{"image_size": 40, "method": "mae", "mask_ratio": 0.6, "encoder_norm_position": "pre", "encoder_layer_scale_init": 0.1, "encoder_inner_norm": false, "orthogonalizer": "polar_express", "epochs": 9.8, "warmup_steps": 1190}
Rows from block 1 of the decoder, named by matrix and row number. Rows with one number belong to one neuron. Each number is 128 + 24 x the weight over its row's rms, rounded and kept within 0 to 255. All counts start at 0. Numbers have three digits each. After the name is the row's rms in percent of the matrix's.
# fc1: MLP up (decoder.1.mlp.fc1.weight, 576x192), inputs 96-191
# fc2: MLP down (decoder.1.mlp.fc2.weight, 192x576, transposed), outputs 96-191
fc1.84 108:155140118117106160143140124129127120135092140100107121139146093123149128122083181122178070121134131139121107123114160173141126140146126125162141103134118113137134113106169158115148083098135153127129147151116112094136126138123131122101119163109125123135151174101114096142175120151137142084
fc2.84 110:133133113150114106126114137106124148100146110171126148100143135111117105146150125148131192150103071110104110101079121106077129116142164114129147118137154098116131148131152137101103131159072109174123153115156157126142152126119121100143072141124102130055150123109137132125137138128108147160
fc1.85 105:124148145112122157151085170139153156103093131170117080122168096177149118118094120089153082126134152094129088157165143074118122141134120088161130124132155110117139136137166119130123153110145116132101136096164103102159086110180132114122126130133123088154125148162093140148151150098134145112
fc2.85 099:158170165096169158073174099113145119114159149125096141110133138144120100134162129122115137153120138135112148112117143174121119145141134135107125123108095124101098127123156122136144112148121127104138096156151136091148132110149082096142102146152106143137133136106175100152124127120098109120
fc1.86 114:157124128127098123131112143143188102105126139147135135152143147114103131102148152127156118087149133155134118106175124134142124099111121090126112127148062128134184109138096141111163138102139095130121139115116128166094167114147120147077126119116136108125132109148107087122070129142141180159
fc2.86 102:129159147092117144101151100077101142135124132176078113121104097129111174126120114120129133095113171117116114173059163136109126172187141137095121144096172092098088158125131130140102089164124162120163150139155125140124130138108100111156116160114140123112122117101150136150099140158094146097
fc1.87 094:222164146152122169117136109141140183139096142109130143158136107151122135135126135131158110100118135112140073120166144121139092126160122154114143096203136099101129162088123111161104134133126145131114127131164133119126154105136112162105156145087095167116109130116116140132109144129155133134
fc2.87 099:157154097101126103140136114175104106157151091153103133106127146143167146155154119132125133120131191134137169126115137171104154145121111042091124126124144152136098110150119133090135129128099105136101113142096137132135111174142118062181147132121163142125142122098144116143147126130075156146
fc1.88 091:097140138159112143157108113134129118166100136104097179186081168140100142104110146126110158117112142132173111106128115137131095168158129117072158134157122119169128130112138120085081150113130127137124099120118134135137128100130116121120132129128123149164148157107120142167145157096116137126
fc2.88 085:137137082110140109138114108116137120110151181126194131084152102116099159138136093134102143111118078136115141129132147111130168132075086160141086115121115102148112118139123139132110117142119170115126123173137154108155163126156101126091135138098186140138124126162118116110148133136102135122
fc1.89 091:096164147123132134093164103125171108119092112112149114133146186145131154150080150109117154139086125149102161103145122128145134144171133142137128138118130143148101116134110101121175118118125152129120069085129133111112133128148110099112120118085122102156172144126119175077092107126133127102
fc2.89 081:138131155153148085089112177104071131145152092149146152118129097169173134136103145155099149141115120109154109087175154116156102106146135126146135145110118113122105113138098130134145161131093100092120161082127130168118113086130117132142109139137109182127109081153149122147106173125127131119
fc1.90 098:118133163127160120075141104155098090131173122120138165126154165122146141127152116115126107149115104127137148151103130137139075156169124108115127133159149089132119158142156129174157113131128164126146128100122158128119137126105084072152142157139133143136112133159152117135142154129116159119
fc2.90 102:139117120198103145099108095101135136123069140112093114179134137104118137106167087159122128109118149121125143154133128156084091133115136116116105142109104152108117142149097106077109118149086148153151126090120098135095127099134128106109106131144144120113128062121130114144154147123130108139
fc1.91 088:153142109186085112131145116141159103123159126136123136099127145109124172114131162135126108154096118132094109150113155126170170105126121136126099130131143118137135167118082122102177141150126183133104148135099137179111133117095081102115126141161111109181176168101090155119129115134124117129
fc2.91 086:122128095126172147089130142156133124106105127150165162101140131114103124086146155128162137112103148093204072179120107163156156139127114148116114101136149140164111172140144129141146137088127083111150107137177116128142116100135134135181123099124112123129157104116179138159131171127125148154
fc1.92 094:147119103130151135150144154141131083166107130149100125118137133134150115131125154113114157123148131124137147158173151122104088108089116134121079138093120171126112147133126109129092163107131097078190091136135098144122125095121097133102114121135124162142152163159128162192122124144097097136
fc2.92 094:132140121091120138116138114164094132149118131126107137115147145140157125121133111159130155137095141113124087094132132119139133159135100129137121107130104083121185116132140106116142120133093121158138132130110147147133086144121164134137138105110111108137093100136096107097113163139171110071
fc1.93 105:130155095110145136150154152174125107163103156097104085125132129154159120163138142082159107140100144121117108070126152145103121129119093149176106135123128115166105150167133106144124155131138150158123148108110151121129111112115110138169083133130104132146127115121137129162121145080141136084
fc2.93 088:076124118112134131109117114129126128098161111137117158100119137104115138128188107159078120142164113191085135111145127128096136098162168120151120128167127146090139139067161147132168101151156118130093098140123111138135105133135132089110110149147135136115139150140096110139151111141101101165
fc1.94 088:122152103158086097075138145137120171158135174159165135085166144102088085142140137125130131130148171132145115100107098130153100152148124147147124126100119170160113139145114115125132102121138159134125094140097154094114127150086091137092139120127107068120128144153133163119136140135117137099
fc2.94 098:089143116104120156122114146143151100145133167121118078105137069164096125122121119119095071140114095114144120140143145142112118100106116161136126111132149129097116101083110162110121115155133151123061129147167107148178137110193141150162108134174138144151173171128086141160167128147134140187
fc1.95 088:144105107127120148146153170129095153130103131201131150152099102120121149105142098126173191143149122136094114135144106150195133099118105138117139111129106148140122175167125144115112122140133129093175081148098134143112143131160074114105131148091132078127137093147134145117093112114140113155
fc2.95 098:149108183133075124091154137111140143139109105116122125141134086118140134122095186102114095119121136104138159101109137133113123185150154139164161115109094082171150104130132187110111100123154102114150109149127125123178118138136146169132111141132144158125127145164151108146138099104101140144
fc1.96 099:172132144159113149116107086133138107156127135128165159122153155140127113108102084117116191139116072141145118150121106113094160178091101157082095127108146121161088148119176140154162087078130133116077158193162092102078160116132158117123101110105093130096137137148119122118076133111145178079
fc2.96 096:142112116125101091150145117100085114105085121137090177144127100118130154128131126135114127113110164132154124104082140135140139114163134133122166151097130139149136134124090121145093132162118139136173151105087114095163117123143122149146118113190141145179151100157119133090147106156104101145
fc1.97 100:157115094064123118119115096141168176123130086095155093170112143118130122139136171157093133162152160143154106091156154102142141116144156127134130101101096141184115148161119119150153117166144141103126148105131103119121156132154158100106149131151098106133120149139121112111159130171120123110
fc2.97 097:091166171144117119114073189137143160126148184123100120141143135122145124110157085172156180096144110157114128144129147153134143128119119127080135138117114151115151144131133117093124136132093141154124118128166109125155114105162161121147084139097145170116131119114153124145115142113101112135
fc1.98 086:136146139118120053102121064112166175136103125085098171099090126093117154090118163126114135151094130127125134085096102139121158128139125141097114141096111114098111080193112154174160133138120109138104142139148108157126113107105128142137110164135115115125118127136118142113116178120104135111
fc2.98 083:132168112138134144142139099136154100128147153105129101117205177146094130154137127118155115119112142097114084132147162144172120104138104117108145123123154098185089133091135148138154146098148162138138130143131155157128128113113109134062085109134113156126135110151122184091120127127137107113
fc1.99 113:135140155113154091152121127141090128109149158107105099090113113131118118125126135150068160114158125164122152151145208107133130130151136151117131118111136153118129148114090126084145095152129103120167130185130139078100134122146135115127095147136099091106164148147107091110118122147142105153
fc2.99 093:123145154109106088130097136116139155130123138132128144151130101109111133126131144132144141101128119127102154151135131137148166093163086160159081138136045130163131166131140138092098118144090129128127153113094118105149126115146123126138148142167149107126144150201097127166153116127113151163
fc1.100 089:087163159109151139112147109130135163127108111083157143055134183113146115108106152143106127129138130110126138095131191156116138108122160120111092145152139147122138172080109108157124136158110096097131122108087109132133128147080145124106127095111101159134142138144112110131081099145075125154
fc2.100 092:145141155118142125057134166103117141132097104104147104113142133117095113128168106088110139122166136110128148148132151131131138100142106132127180090120123104113090120123128104145129122154129176123106088140161160105134137164125066099113089162121130122079104131110107143119076128162139133111
fc1.101 097:109096147130115098144126081111125128132102148095128085108160117163143137132110154118172105112133157102128074094151164150185103137160147148143095129098135143133092092184119102105163105112142148137122097141119109141173132104147135155135126111145149120135161132154137101152081149082108149167
fc2.101 110:096182142117157129156137170127149127120107105123140112169124131118109126155135109133098108107154142107102113177148115142144090153104122130136148134145132138092134156113141097096111122174150136106133150157121139123110085146130108108117134110118194108098128136126123164102113109140167114106
fc1.102 107:150082129085135153116128130079093159145145145138086166144144128164148131148152137112114140155138138134109136084088117074136095138125114141112130111092087156102118140136142162140153151110133133106122102133102107086146147136112122092177124092172134083115160130155085138124158124154093093146
fc2.102 099:143176097186137152104169108151181142155139134150176089130115137111125123106128116141138140096109111108106143128124133128088142158128145126104124130107122110104175098096150129157164172109156148124109137106120118145097169132107136130143118153136175142115117119133147218134098144153165114107
fc1.103 095:119092119144102148139178148112090105113110148117116144146116134136117115119061131130131124143122095144098149179096083144120099132180113128155179143078158142087117111138142133144120096118135146076139136148096129113164122107172134147142098112116151107109131121172090094123079141146137145125
fc2.103 100:153087128167152114129126134138130151139145124160126151089152104140136131117125155130130132126124135150157136130101135126109126164140143125166151143153082144118123165139070153127098144089096141147129114096101127099134117196157133156114148107120083143110128102139129130123166086122132118128
fc1.104 101:138139133137138096087114153136131112135085112140109145154155117084121127154116154123157081105130147125137110120117110054138150148157084176136108130127162117093120144128143136130158145095140123171131098150108116163087105139121151081093110148140058108127130103120100113091141114140081112106
fc2.104 093:090161171106073140175108098095114173159129121125174142142141123153151166128126104143148175155116123105109100113149113119117138121127113156130113083130104152149143129101127139133123095113103144106141099098093179091160136131150115107139094126096121103147137090160145129114126103097146119151
fc1.105 105:187114171082146132145148090101115155125074100095115149098136155129151089157150141130130130162172145115121098129111151119105093141146135121133137119162118134056144124109115147103157112101117112131119130137082138159143110106145097122152154150119099092137130092096127168143134133106126131126
fc2.105 112:101141129108177121163077099148172149130125120122146151106162112171107136128120133093152087127121112131154111154153159139144129146111131116153133129127124099152146081139092145139141120173109170131138112141100145123099122121116119142110133140101113145125120110086144124111104122148124099133
fc1.106 103:164144164094124112126146129091147112158129150135103119121117128147098103156133135111140105140100108111108080152101134124149096141152148136140129128113101134163143121170094135111129095113093104110154168149118124112127108151192154144146150094127080095144146112176150165112118154142156105098
fc2.106 096:113108103127133148108078119149110116095121118132147103124141138147175140108112095142108133103127163144175135132155121157131144127107099106155127120109138111102148127092137099150115150146149121160156094101146092123119136122099147146120149177128142134106108145146118110165169116111095152148
fc1.107 091:098179163108091122164099129168140140152126147119159119111186107107127087157126147103113146127152120122094109109105142117100164151130121107157134130122116145132118128131140113110172073131105094127112133099118114152120073117098138070116102138117140109137120161138161143135092119104100171093
fc2.107 094:171116136123136127112138153110152149118135120127134110102108117121146117094147152078129102167135106118149132118125133118141130162091140168131129098131114144138099161120133117115099150122146105112091139138116112118127112166149122139167143144146164132124131102119112160114129121159122111130
fc1.108 113:142089137119180117116122093099176134097198116080131144101133149118147128132171102190124128114108170124149124136149123119119131108129135118141110125133097173167126144085091132134108114100120156106172116154130122136107118142097132121128172100188142145151123122142117149119133107161114103082
fc2.108 110:134116122159075136078161120096142126100123154144100111145128126062135136138148106139102132134093130143116117110133098148159117121143113131141138144168128139140081131110142158126120100119124158097140157119166167083128127126181145127135113097106150109115087120106147118126143119145114104115
fc1.109 100:115150135146098160135152127125095153130140132157100186143093137119123165146120092102118158134108123136099115162145091114130117071137097138090134139137174084129151154119125111127147120093110101083152100164093150118127159114150121096089125104120149093148135133131136129134118119111110147128
fc2.109 112:159106109093170115089130161120152142102119117137098168085155096173138166123151144151135126099094106113131084125116118147119167155115124116152103137121105173123146125150092063106145154140113115120158131120152137103132069150168121132130123084129108171108106128084110129147104107131157109160
fc1.110 089:125125137128144139143067114150138171120083147117127179127130099118141142156124107147119175174100127107110114145150122116143069143118122169100123133116139136164125109129112109079109136138125148120154148181150118127152132105172163108115156087104166108156147125143123121142156163134144166088
fc2.110 100:111135135156117144111132118121154109131166155177149089154153155134092151122102124128161101121136126148152119123091110154131145105122079114146095127117141123083118110087134164124154115122148176163161097065125146073155122131169123121106095129148132149118127166124148154124148092114120108115
fc1.111 088:094113141149121118108124114091158130085142120109097119137155182122121126128096105138141169122107135080114129145108155145121143108160132157114078116127127142113138160092111102145124098116154102128148094156135137174120139141103090123113118099097148117140128182110099110117129140104122105095
fc2.111 080:133142085100142158100122127132142129125086141142086093075132133171114169147134176102129105146129144159109143169129158165108194121148138114111108097158128144133105158120160151127110163159111123105084156162173165137114136128147131106131113114156085144142089104163133125163132113116110120124
fc1.112 100:136139142115151138140152136083106144168141121129124156137156167152121149108118098131109129096121071113112108120139129151154119147116076129097091138127136127121138147142176104159113130100120162136092120140138173130129156151094140119150102118101100131130118109179107150121114115100112139138
fc2.112 097:115137127158090114131138104115130129091092124101166137117140104126123102101119156054108132109146143164147104147108113093115131123136135102100114113132103133136107113096118149157085118088157156099138126146139122078116164119152113156113171116144133110157116149130113084095147135140152134121
fc1.113 131:131134157131196143094123152131186159163108182109147127187082100150147103105153134146130116175131155156151111148131140095078101106107135108123135126140128110156155108144100128138108116111097133098140130151129149128106145158139133115140139085094125134137116138138161117101090166130111155096
fc2.113 125:109157098113122123139157131080151124118113145165101158155120168120114146132124100175142142138128103128161135091099108155101179134110112141117133147123119125154142149094106131165141126122154169165152109103095127119137118122144135109094111174135100087105173109142123135121129075142137102170
fc1.114 092:163106156132119098108172112145097169140076145170121137163141130117139109102174142136145104133135116140104128156180143146140131097139127154154145126105115126101176169141089125163178141084132154106126119164105142114102115136138148071119156143113085086129133135145130074155103071145108132113
fc2.114 111:116141111148110134140072157139111152139154162116139123111135125116155176136102132159123127184100079123140181138099107120107122161121128138127118133086150139121144166127097116136153127118074174146134151147137154096148128165116096134125091114166166154150128106146122106106138116104110139095
fc1.115 085:108154121120154138098125134112130117107162122100128116130140115135123108134150132107111154149124114146119151141145125135114115117128125095130167128146089077132138118118161162144109088130100128111128133107139146153153080145078140087102117119121124131157114061140106118151147136116084069134
fc2.115 093:140114103158111125149147063143103136141158110148133111103150101158096145113129164111170124086133113125152142125134147131193090126140130121091108127154150179138103120123089110141134121104146191112133159171106164163141134110161115114149126139159145114131095130160127098115132109121114146115