{
  "encoder_norm_position": "pre",
  "encoder_parallel_block": false,
  "encoder_patch_size": [4, 4],
  "norm_pix_loss": true,
  "grad_clip": 3.0,
  "steps": 11900
}
Rows from block 9 of the encoder of a small masked image model, named by matrix and row number. Rows with one number belong to one neuron. Each number is 500 + 50 x the weight over its row's rms, rounded and kept within 0 to 999. All counts start at 0. Numbers have three digits each.
After each neuron's rows are labels from the 100 images, of 14976, where the neuron reaches its highest value: "top examples" is what is common among them. Only what is clearly more common there than usual is listed. The data: photos of plants, animals and fungi (iNaturalist). In brackets: how many of the 100, against the usual share in percent.
# fc1: MLP up (encoder.blocks.9.mlp.fc1.weight, 576x192), inputs 0-191
# fc2: MLP down (encoder.blocks.9.mlp.fc2.weight, 192x576, transposed), outputs 0-191

fc1.194:538469529512504498525568545442454560522453451516417440497528460461481552464561490582529470460417448465606493506510499468560553443506468489515588511385461585443431439427578431609535464519555542599478419533525444549601480494462480567478548524442469469594523488583580460524534498444590522503532608495544528445488417453461602497532570447482456499490531457455461472428512480477550403471508531394518590459487539428509567432535473582494500519484472496441396553517537565457453513529497479489503507466476502517568516531560492402406488441498579452556496437577533502540502538566445452492
fc2.194:533524542445482547586579510476441615512477464525503518508510536498563514577471475465473435574560566487507433421459467441614500475419625553519500552457459535499513567484527549485481442570523432493386501533485501519432408535604465538486634516455530438544475473534500579473601512541518543470581476528445496521445443599469575508508478506594489525570438542566443515516489586510553530515492465457426594417440503534479474561533505411585577545470507491502538437485420536441490567530546497476381480525528505447509455494505525473491503521543435516527522584506511532542628475534528579503
top examples: phylum Arthropoda (60 vs 30.9); class Insecta (59 vs 29.2)

fc1.102:486577459494521408517512578468506549468484489429547608523586470578469451560462437470520461492482518473439481554375505427610465436512534497489567527542468521549436536479555586487474457502517563450529521476520522398446527506462500471467489413476449490503519466536516497458586536451513537433493494444477471480603574458523475557566454524479408480507521540491498567483482504522407512409560549521492480439516545418572581513559483437570564538539471471553632450596512430598544502463531499379512541494449429534491463525450535487476494453413451517562457417468555542633452453560520525563
fc2.102:475583515551488553491438466510546406500509456543557506510503486542423525533556521478521535531485473545509499516387529458550439554446457524499396458406489589633583501609478521511612467578465531439607433517544503431510525562536465507453457458499502534450575485567521508522479484459503434518457506561509492363554516452488421627507484425524520411453509555483532529496523459565552408457493514557490477527458469510484483590449492477443595494516538512478494505457564435415454487527484567455510510476468488426522585510519524545303471488457519538481507524472552448576566513410493502483
top examples: phylum Chordata (96 vs 60.8); class Aves (95 vs 55); order Passeriformes (64 vs 24.9)

fc1.166:468547532553458474474524521563504549516417457447460450499547503518463580591461449546526562640386533573557554508521526542464453511491426410426526433506578539487537523475499465484539471404463463561502518604510546499520462489569559516521596522465525527527509590442460434558558476459490397584572590455550451452584508532384487509479531479388467515452483488429442405624424480538527513476456502549507388519547560450522539486471484464512473448433466527545553438469530460485556597499507461553515523554556480537436475483394494545551553550568492480578473485492517461493516462555487492453
fc2.166:463569353438516515479515542519497459410590501475379431487478554406458529543472469417478522505568423508585476525500570516487497509515454471456600474435576589478474495493617526502412528518435548452451402449513469517468478491571523445580384512472443526500480552419498521547368528530602478531451526449488539558487496447459520479526482516520485492490512495571457556506535542490426504518507446497567514521445518563461448460524472477490452543621542467453415530513569477370507468557515518473544408548456530523485483514490455413442554560504448611568520530501525586472550544551540508509
top examples: order Passeriformes (50 vs 24.9)

fc1.282:547424553642512548467484520566434456409527468514468567529536453564473472462456587400500512540366415452544580553538524461472510527508468451486503538415441489466507509388468423499536519467576537505488454522542468426558439525447503513480491514473456436445545488498504460439586526466563401531510542474429431564523590555446457600392464488494440399506491516481487418551447559501529453516522514495506495530496518495397500461568503560463481433425523475529604496535450575527525521556546542616516513473488520435497526562593528490401390556504508481530547477462435488514537559481466517462
fc2.282:574467438510435454389586492540500464487618408478555526491459413564533442441482483444474476598544435510504531508468518496452539477532474452510487583428366456445398499444444524465497519460566478377608436544529433409527554529541560518470516432553482520460458496506489477432424515498454445471536549505473510529432521439442425506535510488543610497392477595502475504460473561444532494480523514530458482600466603507509516582535412515482515502457577447473484545506507514505561548481481558534525502474471509496523474496492588569486487577456533532525627445416437486476431451571432480486
top examples: phylum Arthropoda (62 vs 30.9); class Insecta (61 vs 29.2); order Lepidoptera (40 vs 13.7)

fc1.265:487452540547581528489531533596516508597503498517544468451444504504456565498572420479583541592551427537544443488518490564482526471484458483484533415583416506426329542444485544499491544473528532482444477508553507468496455545515547460417499479366377500508392457549512430444512465504626534509538521452453539505499468476519514492531517435387590523449484503427432584493517549495553447499517466480479421442497440506487535487499537527531559481475497460458420463584445480491450514504639488441517525476531579461492521579522480509508547535552632511450517412551535528498453498521493553402
fc2.265:582519487569544520530488480490562522462572506486478578573537532531506556511487524512603385516501458501535611476513522517485478495526514481521473552583536484528600474628449560376489387423515425506493573476433584505445526498480513504465491367575533539582598487458462584472524535505443457471519548460483530476536511550492484558508524508483504586394526445607483381473488588463496502452413583436535559478470504540551450556520477538568546549506513535495579532515483534551478490570498497462453404529476510438482577463617575457459534476532527505516523524570476454493483476553588493589
top examples: phylum Arthropoda (84 vs 30.9); class Insecta (80 vs 29.2)

fc1.84:488541395451549457601494496475537452532515505463458402543555495548592499473544558470468588582525433433476428566502483567483510503504529517459516534523533458485536479568452501507484486495542494469495466558598520408440524543516530363455573481457463523513532540535467521552494513479497497501577457570498470526484434507538467528477529467567574428583495533483595543575532496398476456443529484613446408537580578529564518459482471507555551438536441578479491572556497468397466549518413473468483394398414510537509468482524566506558452403451552545481446401484482444432495508553607506460
fc2.84:589512584489501479563639504502461530500518509523519477460481523589522505561566495399373468489545536572578445614489440477537507396509499455465562485506476459463528449526443454463495538480609519482564532460541421557461521442480522501549409662438482536516511560510464513450578470420498519483456537488513499554487500529491529490567404457503501528560559516500536523473495491459506575511554529491496477443397443481460546503507521483443487541511505527548459355481418496603496501480608481523535429419528502529616568438511500481520559563558528513488610448518370501460480451474478468507
top examples: class Aves (93 vs 55); phylum Chordata (93 vs 60.8); order Passeriformes (77 vs 24.9)

fc1.519:484561476501471499547481515524518498478470554538573473601501531454448496537516509434503567451519552518337437507418491574443545486498564498536564480508445446564418532460469431513525509554499549382432513574457523525565487434481459486513533425511521485545546445496474548537504479464520539462556351482512500571527488486536397512481447521511550464558519573449474542566452565503483539444530515557417482617463526499476490470538554505495581472412520510431634457489465438397425516446559555457533424550498502413440490484429547517595467549495371471518458556555557526489459585468455500562
fc2.519:488342522482521456494538493567509495602574407462450482404434526493477448482513551485512536489492477429526519529529494537537413601435457448469475498481471560418568491496452534519516502494486453575517504551566470441501460508544483512558406509587497444529496509514489524476514443589497591545449576643473467552487497527487495482450525519407483562537413417591399516445574471491528467498515538438561539461537440600484456400490475487559378495557451532483424536438530596511507544530449592577477609555547464601522481470501494475412488471495531574466494555521465538492487521548547454493
top examples: order Passeriformes (65 vs 24.9)

fc1.128:525498526532516564513582511587514560542578460431471474501590588440444485503528517515512453665514517500502580589461517406364560426444479463487478549402527505470589515517514549520480467561424614506439521523432483563468408441381442527469516452521434520468552467516476448510556526452503492531410481532474526543414520494450546560482526550460423510447564429520538581514506498459546527468489545506489517396539533505487522500540451496461434390570520566468495489539515506461371488547517567470563374554468536559474480496560508477549509487429387509471490499440500508532491507542456481526
fc2.128:495432498551552423503481518503522550493515433474503567465525506459475409499624470497482426463480451557469423439591449583550454501413483520564420476485532551528395473513468453526446587518567413489497491327475492509546465516487509498526521537429490495527475485542558482502533482424591568472505421490493523552535467451506465489455567535574428506458480536534365483505396545476492462486523458490479516599496505429529591532544535514470555613467532579549453519544538479531511464368399554543412559527502509531537509504503564452547542538411548540552504509577454456491498433473490386522
top examples: order Passeriformes (50 vs 24.9)

fc1.270:456452467594526468542387497422487460466602508432465533501514560535450530525446587519465365453485532613478511413429543493435500485540496589559470540531521487500491552582526557516530492537420454451475491564463559470558455509494462470461448484499446478570468541522435472486535563455471483534428513550540564455438542470462569458460480520494537366461546543472500462588489535458550531541506531383483449474534588481562491471509502480480565450648459497438495509533550534524529448562517569482465514497508536536519573587429570554540385467458471418356512543517477494538492423504417523507
fc2.270:470494554553472497438557437478649514514564488532483495551517505439599585521465446486538426488628409490504498439538493474495484542487427468419524579429573578495427549403506508473484528481492521452451557537414403494491489424460521470583488539504568484530480452473500528545541571501468478465464521512433463486534512512480419557408533580474604511473529487538427507541602559512475484549525509532537623495458548477599476449489559381579507568480418515531444533536495444469574470393479417466509531514531453530456471534605525525522483433509524490490521477580504485522546562497623453516
top examples: class Aves (84 vs 55)

fc1.341:456512532450487502577471562535476425499557513542479467448438513505512468503588470548471568505514569439456512523480505444445513445452539498453509493502526437506524491500476531422550501534461494462475486484528499468507447505456538586495435436519586482418471501469446499448567574485442471489596629506461479535517690550451617496591388524508471495393457531456542428508544455500524516601521484510448600497401514448545481519571582568503353501494495541444428515524495547457417564506527537416451475427431579556510517501556515535432433455528604498487528494442456559589489531519493518508
fc2.341:473413477481421368510418453477485458483562552464500508405444475516416422472487432437503579418592547571502557470487494635449505502552468514489521480518418457459492460501518528485489470409435484441476410524528533459410544460467494469458459480431510497455529681518506488485578531563469490387452500435516428503484448544498466609459499495541501533569435543421343538524608571565477472413529441461438475446533528481529461527508475519442484487461455484497456548503486561473511506474510539557509554435529517480508553514423489514475532510473528495485563588472501492529401481573508456558
top examples: order Passeriformes (51 vs 24.9)

fc1.542:451499447414427474635534385468529634536434582536458481508538505534539486533571502513396538516453537517418465477606519481440545466518410413433475487541529541491518578500515461523572477569528547483500457521465536492547501522536476420514536435476469547460597489488471540496530563501540517474420580477460398446576494441462475485435538561488548514577490480479541465483407484582482562468549509505592579532647511523572506535513489435450492499475501466468422503571490415410459518423492427374549488550489543520501477470584485577530515490554467434487528501464445537533497509591470504482
fc2.542:529523588474518503398556555503490523546468494481523525490477526494560610499499408553415444490427474523504490528484543477459516448476499425618483536449533489499613541505530509435476475462463479512571508412494494457466471489507547479525524508518490495495512587505439516542515484632486431561545460504406565489526562551605514437547586587537441531459510489549496583527536492474493459428547506465478580511500527532436571484492539518642489473581577505607503433437486412442473458448430464627510467495424533416401448499495493422528568518481364449455498579497468439531487477507451554441
top examples: class Aves (92 vs 55); phylum Chordata (92 vs 60.8); order Passeriformes (68 vs 24.9)

fc1.438:490466501485481545502375426447512378460531486510554469461522473453456582484523496426511500521486412527536467479475537541447556477524432543539596462502529575441572446470482550504526534485569522499439555392515465514573487509413371539460519418410468590475525507478426465563521545497443434544423540502492535479466444511470476623530465431512565514499505546538508536534464545513413523565513530465554534528545606553575587588542410578532467462578521480451528473519497516523457561486500414461455485554434407579482489501414574496570529498524576586469485483591388453513507469487472481486
fc2.438:552514582533495517495541472419557456481597553513523484510438507428525490521461404468361576561442502634482455512411460500498548548498487602500428480495510437466538554434458469486486570573526487480427525565487531391422560548501483490496499402459496482564492598446445501526521515555562475597570542410567524412524491561477542589434485479544482576472511498503497523432468500360508510487456539541455492455478517504494473557503475494495388564482591439500557497545530544522519437512577570439435519526544474498553506496433483511542546530513457559498468547424483519427578426541495622510
top examples: class Aves (93 vs 55); phylum Chordata (93 vs 60.8)

fc1.424:560475516447549533445493474439588478480589556432513537423558563388546488529488532551487479523469528515485556605473490541522550442511546547571533457494495489541551544382498549580534546481532419511509519442399530480503540619538479625569548459460457545484481455480463488456408474517455476548387519555440500509471412488474433581486537517396534536489403499372427454449510506539529523539539528595453517444474475569446513523483526438532533522488467521462431523554465532541575483549491477560513516488504442595405375443481479398532475523443463579435474525485520470514431512534483436487
fc2.424:428450516570522448559543598480487576561485458466461452474436543514507467533569478532483457511511585450556468524587610503504516497562520442454535591554406450538468527492532449456496485490472555504401526519462448571535479497536579486510417517502547527500591584575485548479455513505464550467555604435531501499525467560495505516583473442494494549588465418503508482570528607508529479493474552507576413545501586519472497527424518493462502541469584633527533493535550487405524470382484506480365472523558409546516619532541481571493509543546486503455481428513578512470473474512552624468
top examples: phylum Arthropoda (63 vs 30.9); class Insecta (61 vs 29.2)

fc1.445:464470485411559512492580535425507519476531578509432485517579510509480449543521424447484437532570465485437585616520460505482492470571573483554493518439509480511471545539501555428560496567547601508447471543504497497440493425367419504514488469521490450518598472467436417458552505592583496430538585448576460485406568511486485503496517457559505482487551546483520545523616359513489542453499518593444545450500399502399475504512453509585533449508480527534555542478594481528535414551445541495464518545456498581476519519474480529489499408491492452543413536392499458428520499548585527537
fc2.445:472555495472511461474468493414510520440521512459569448421460458493515450465565537482499508418501493463502525484469416473453465508501411426492491486557520553492508480461491481464486490431389480577504429465533508572532450478424532500461521426539416514590470367501519504489491476516474512462477360599542603553449500557496462450534574563452493502483631569568546468582500520478478501529532491479512590518444487556520531455522417581497574448502489445489454586532368510552532512560535409565544509525514532468501409488467504417439556469492542527498371509460560591577522630435495466496
top examples: order Passeriformes (54 vs 24.9)

fc1.25:420472450466452464543494550437487501454603574568471546566596455577497568479512460478533577478436509511450505438464589520342479520545584578569437451493451483452628517561494503428537474524504507459442480473514600450516511569510407493447648505425489387505500533496536452471406518512484547517560439427570455463425533587547597512436436489502462480494526502433469450449483499461605466461430495502518520539457560582527552428453486529471504391492553448519538507502441476539530521534490488574470541522543494557506525496450547576484537552570480525541442524442488498535506495464450546526
fc2.25:467510592458569534597495419522551540484435613429597520482521419407505514521402461586536468523512463551496519550470482438468434582457488529473540533594467536557424518437545507511587539485522461445526526463492413531462573516492502468519460516510455556568474457536509481486426518563540510554444530550396533459547452416433367570493611477547577611509478542495553491511416514562522517504448409543471452565469393499466466517547487503441448622525436455516510550533469537519487418524512570528533470506494477574527493455573460567487480494521549593450512502536472479501467446467496463405
top examples: class Aves (94 vs 55); phylum Chordata (94 vs 60.8); order Passeriformes (75 vs 24.9)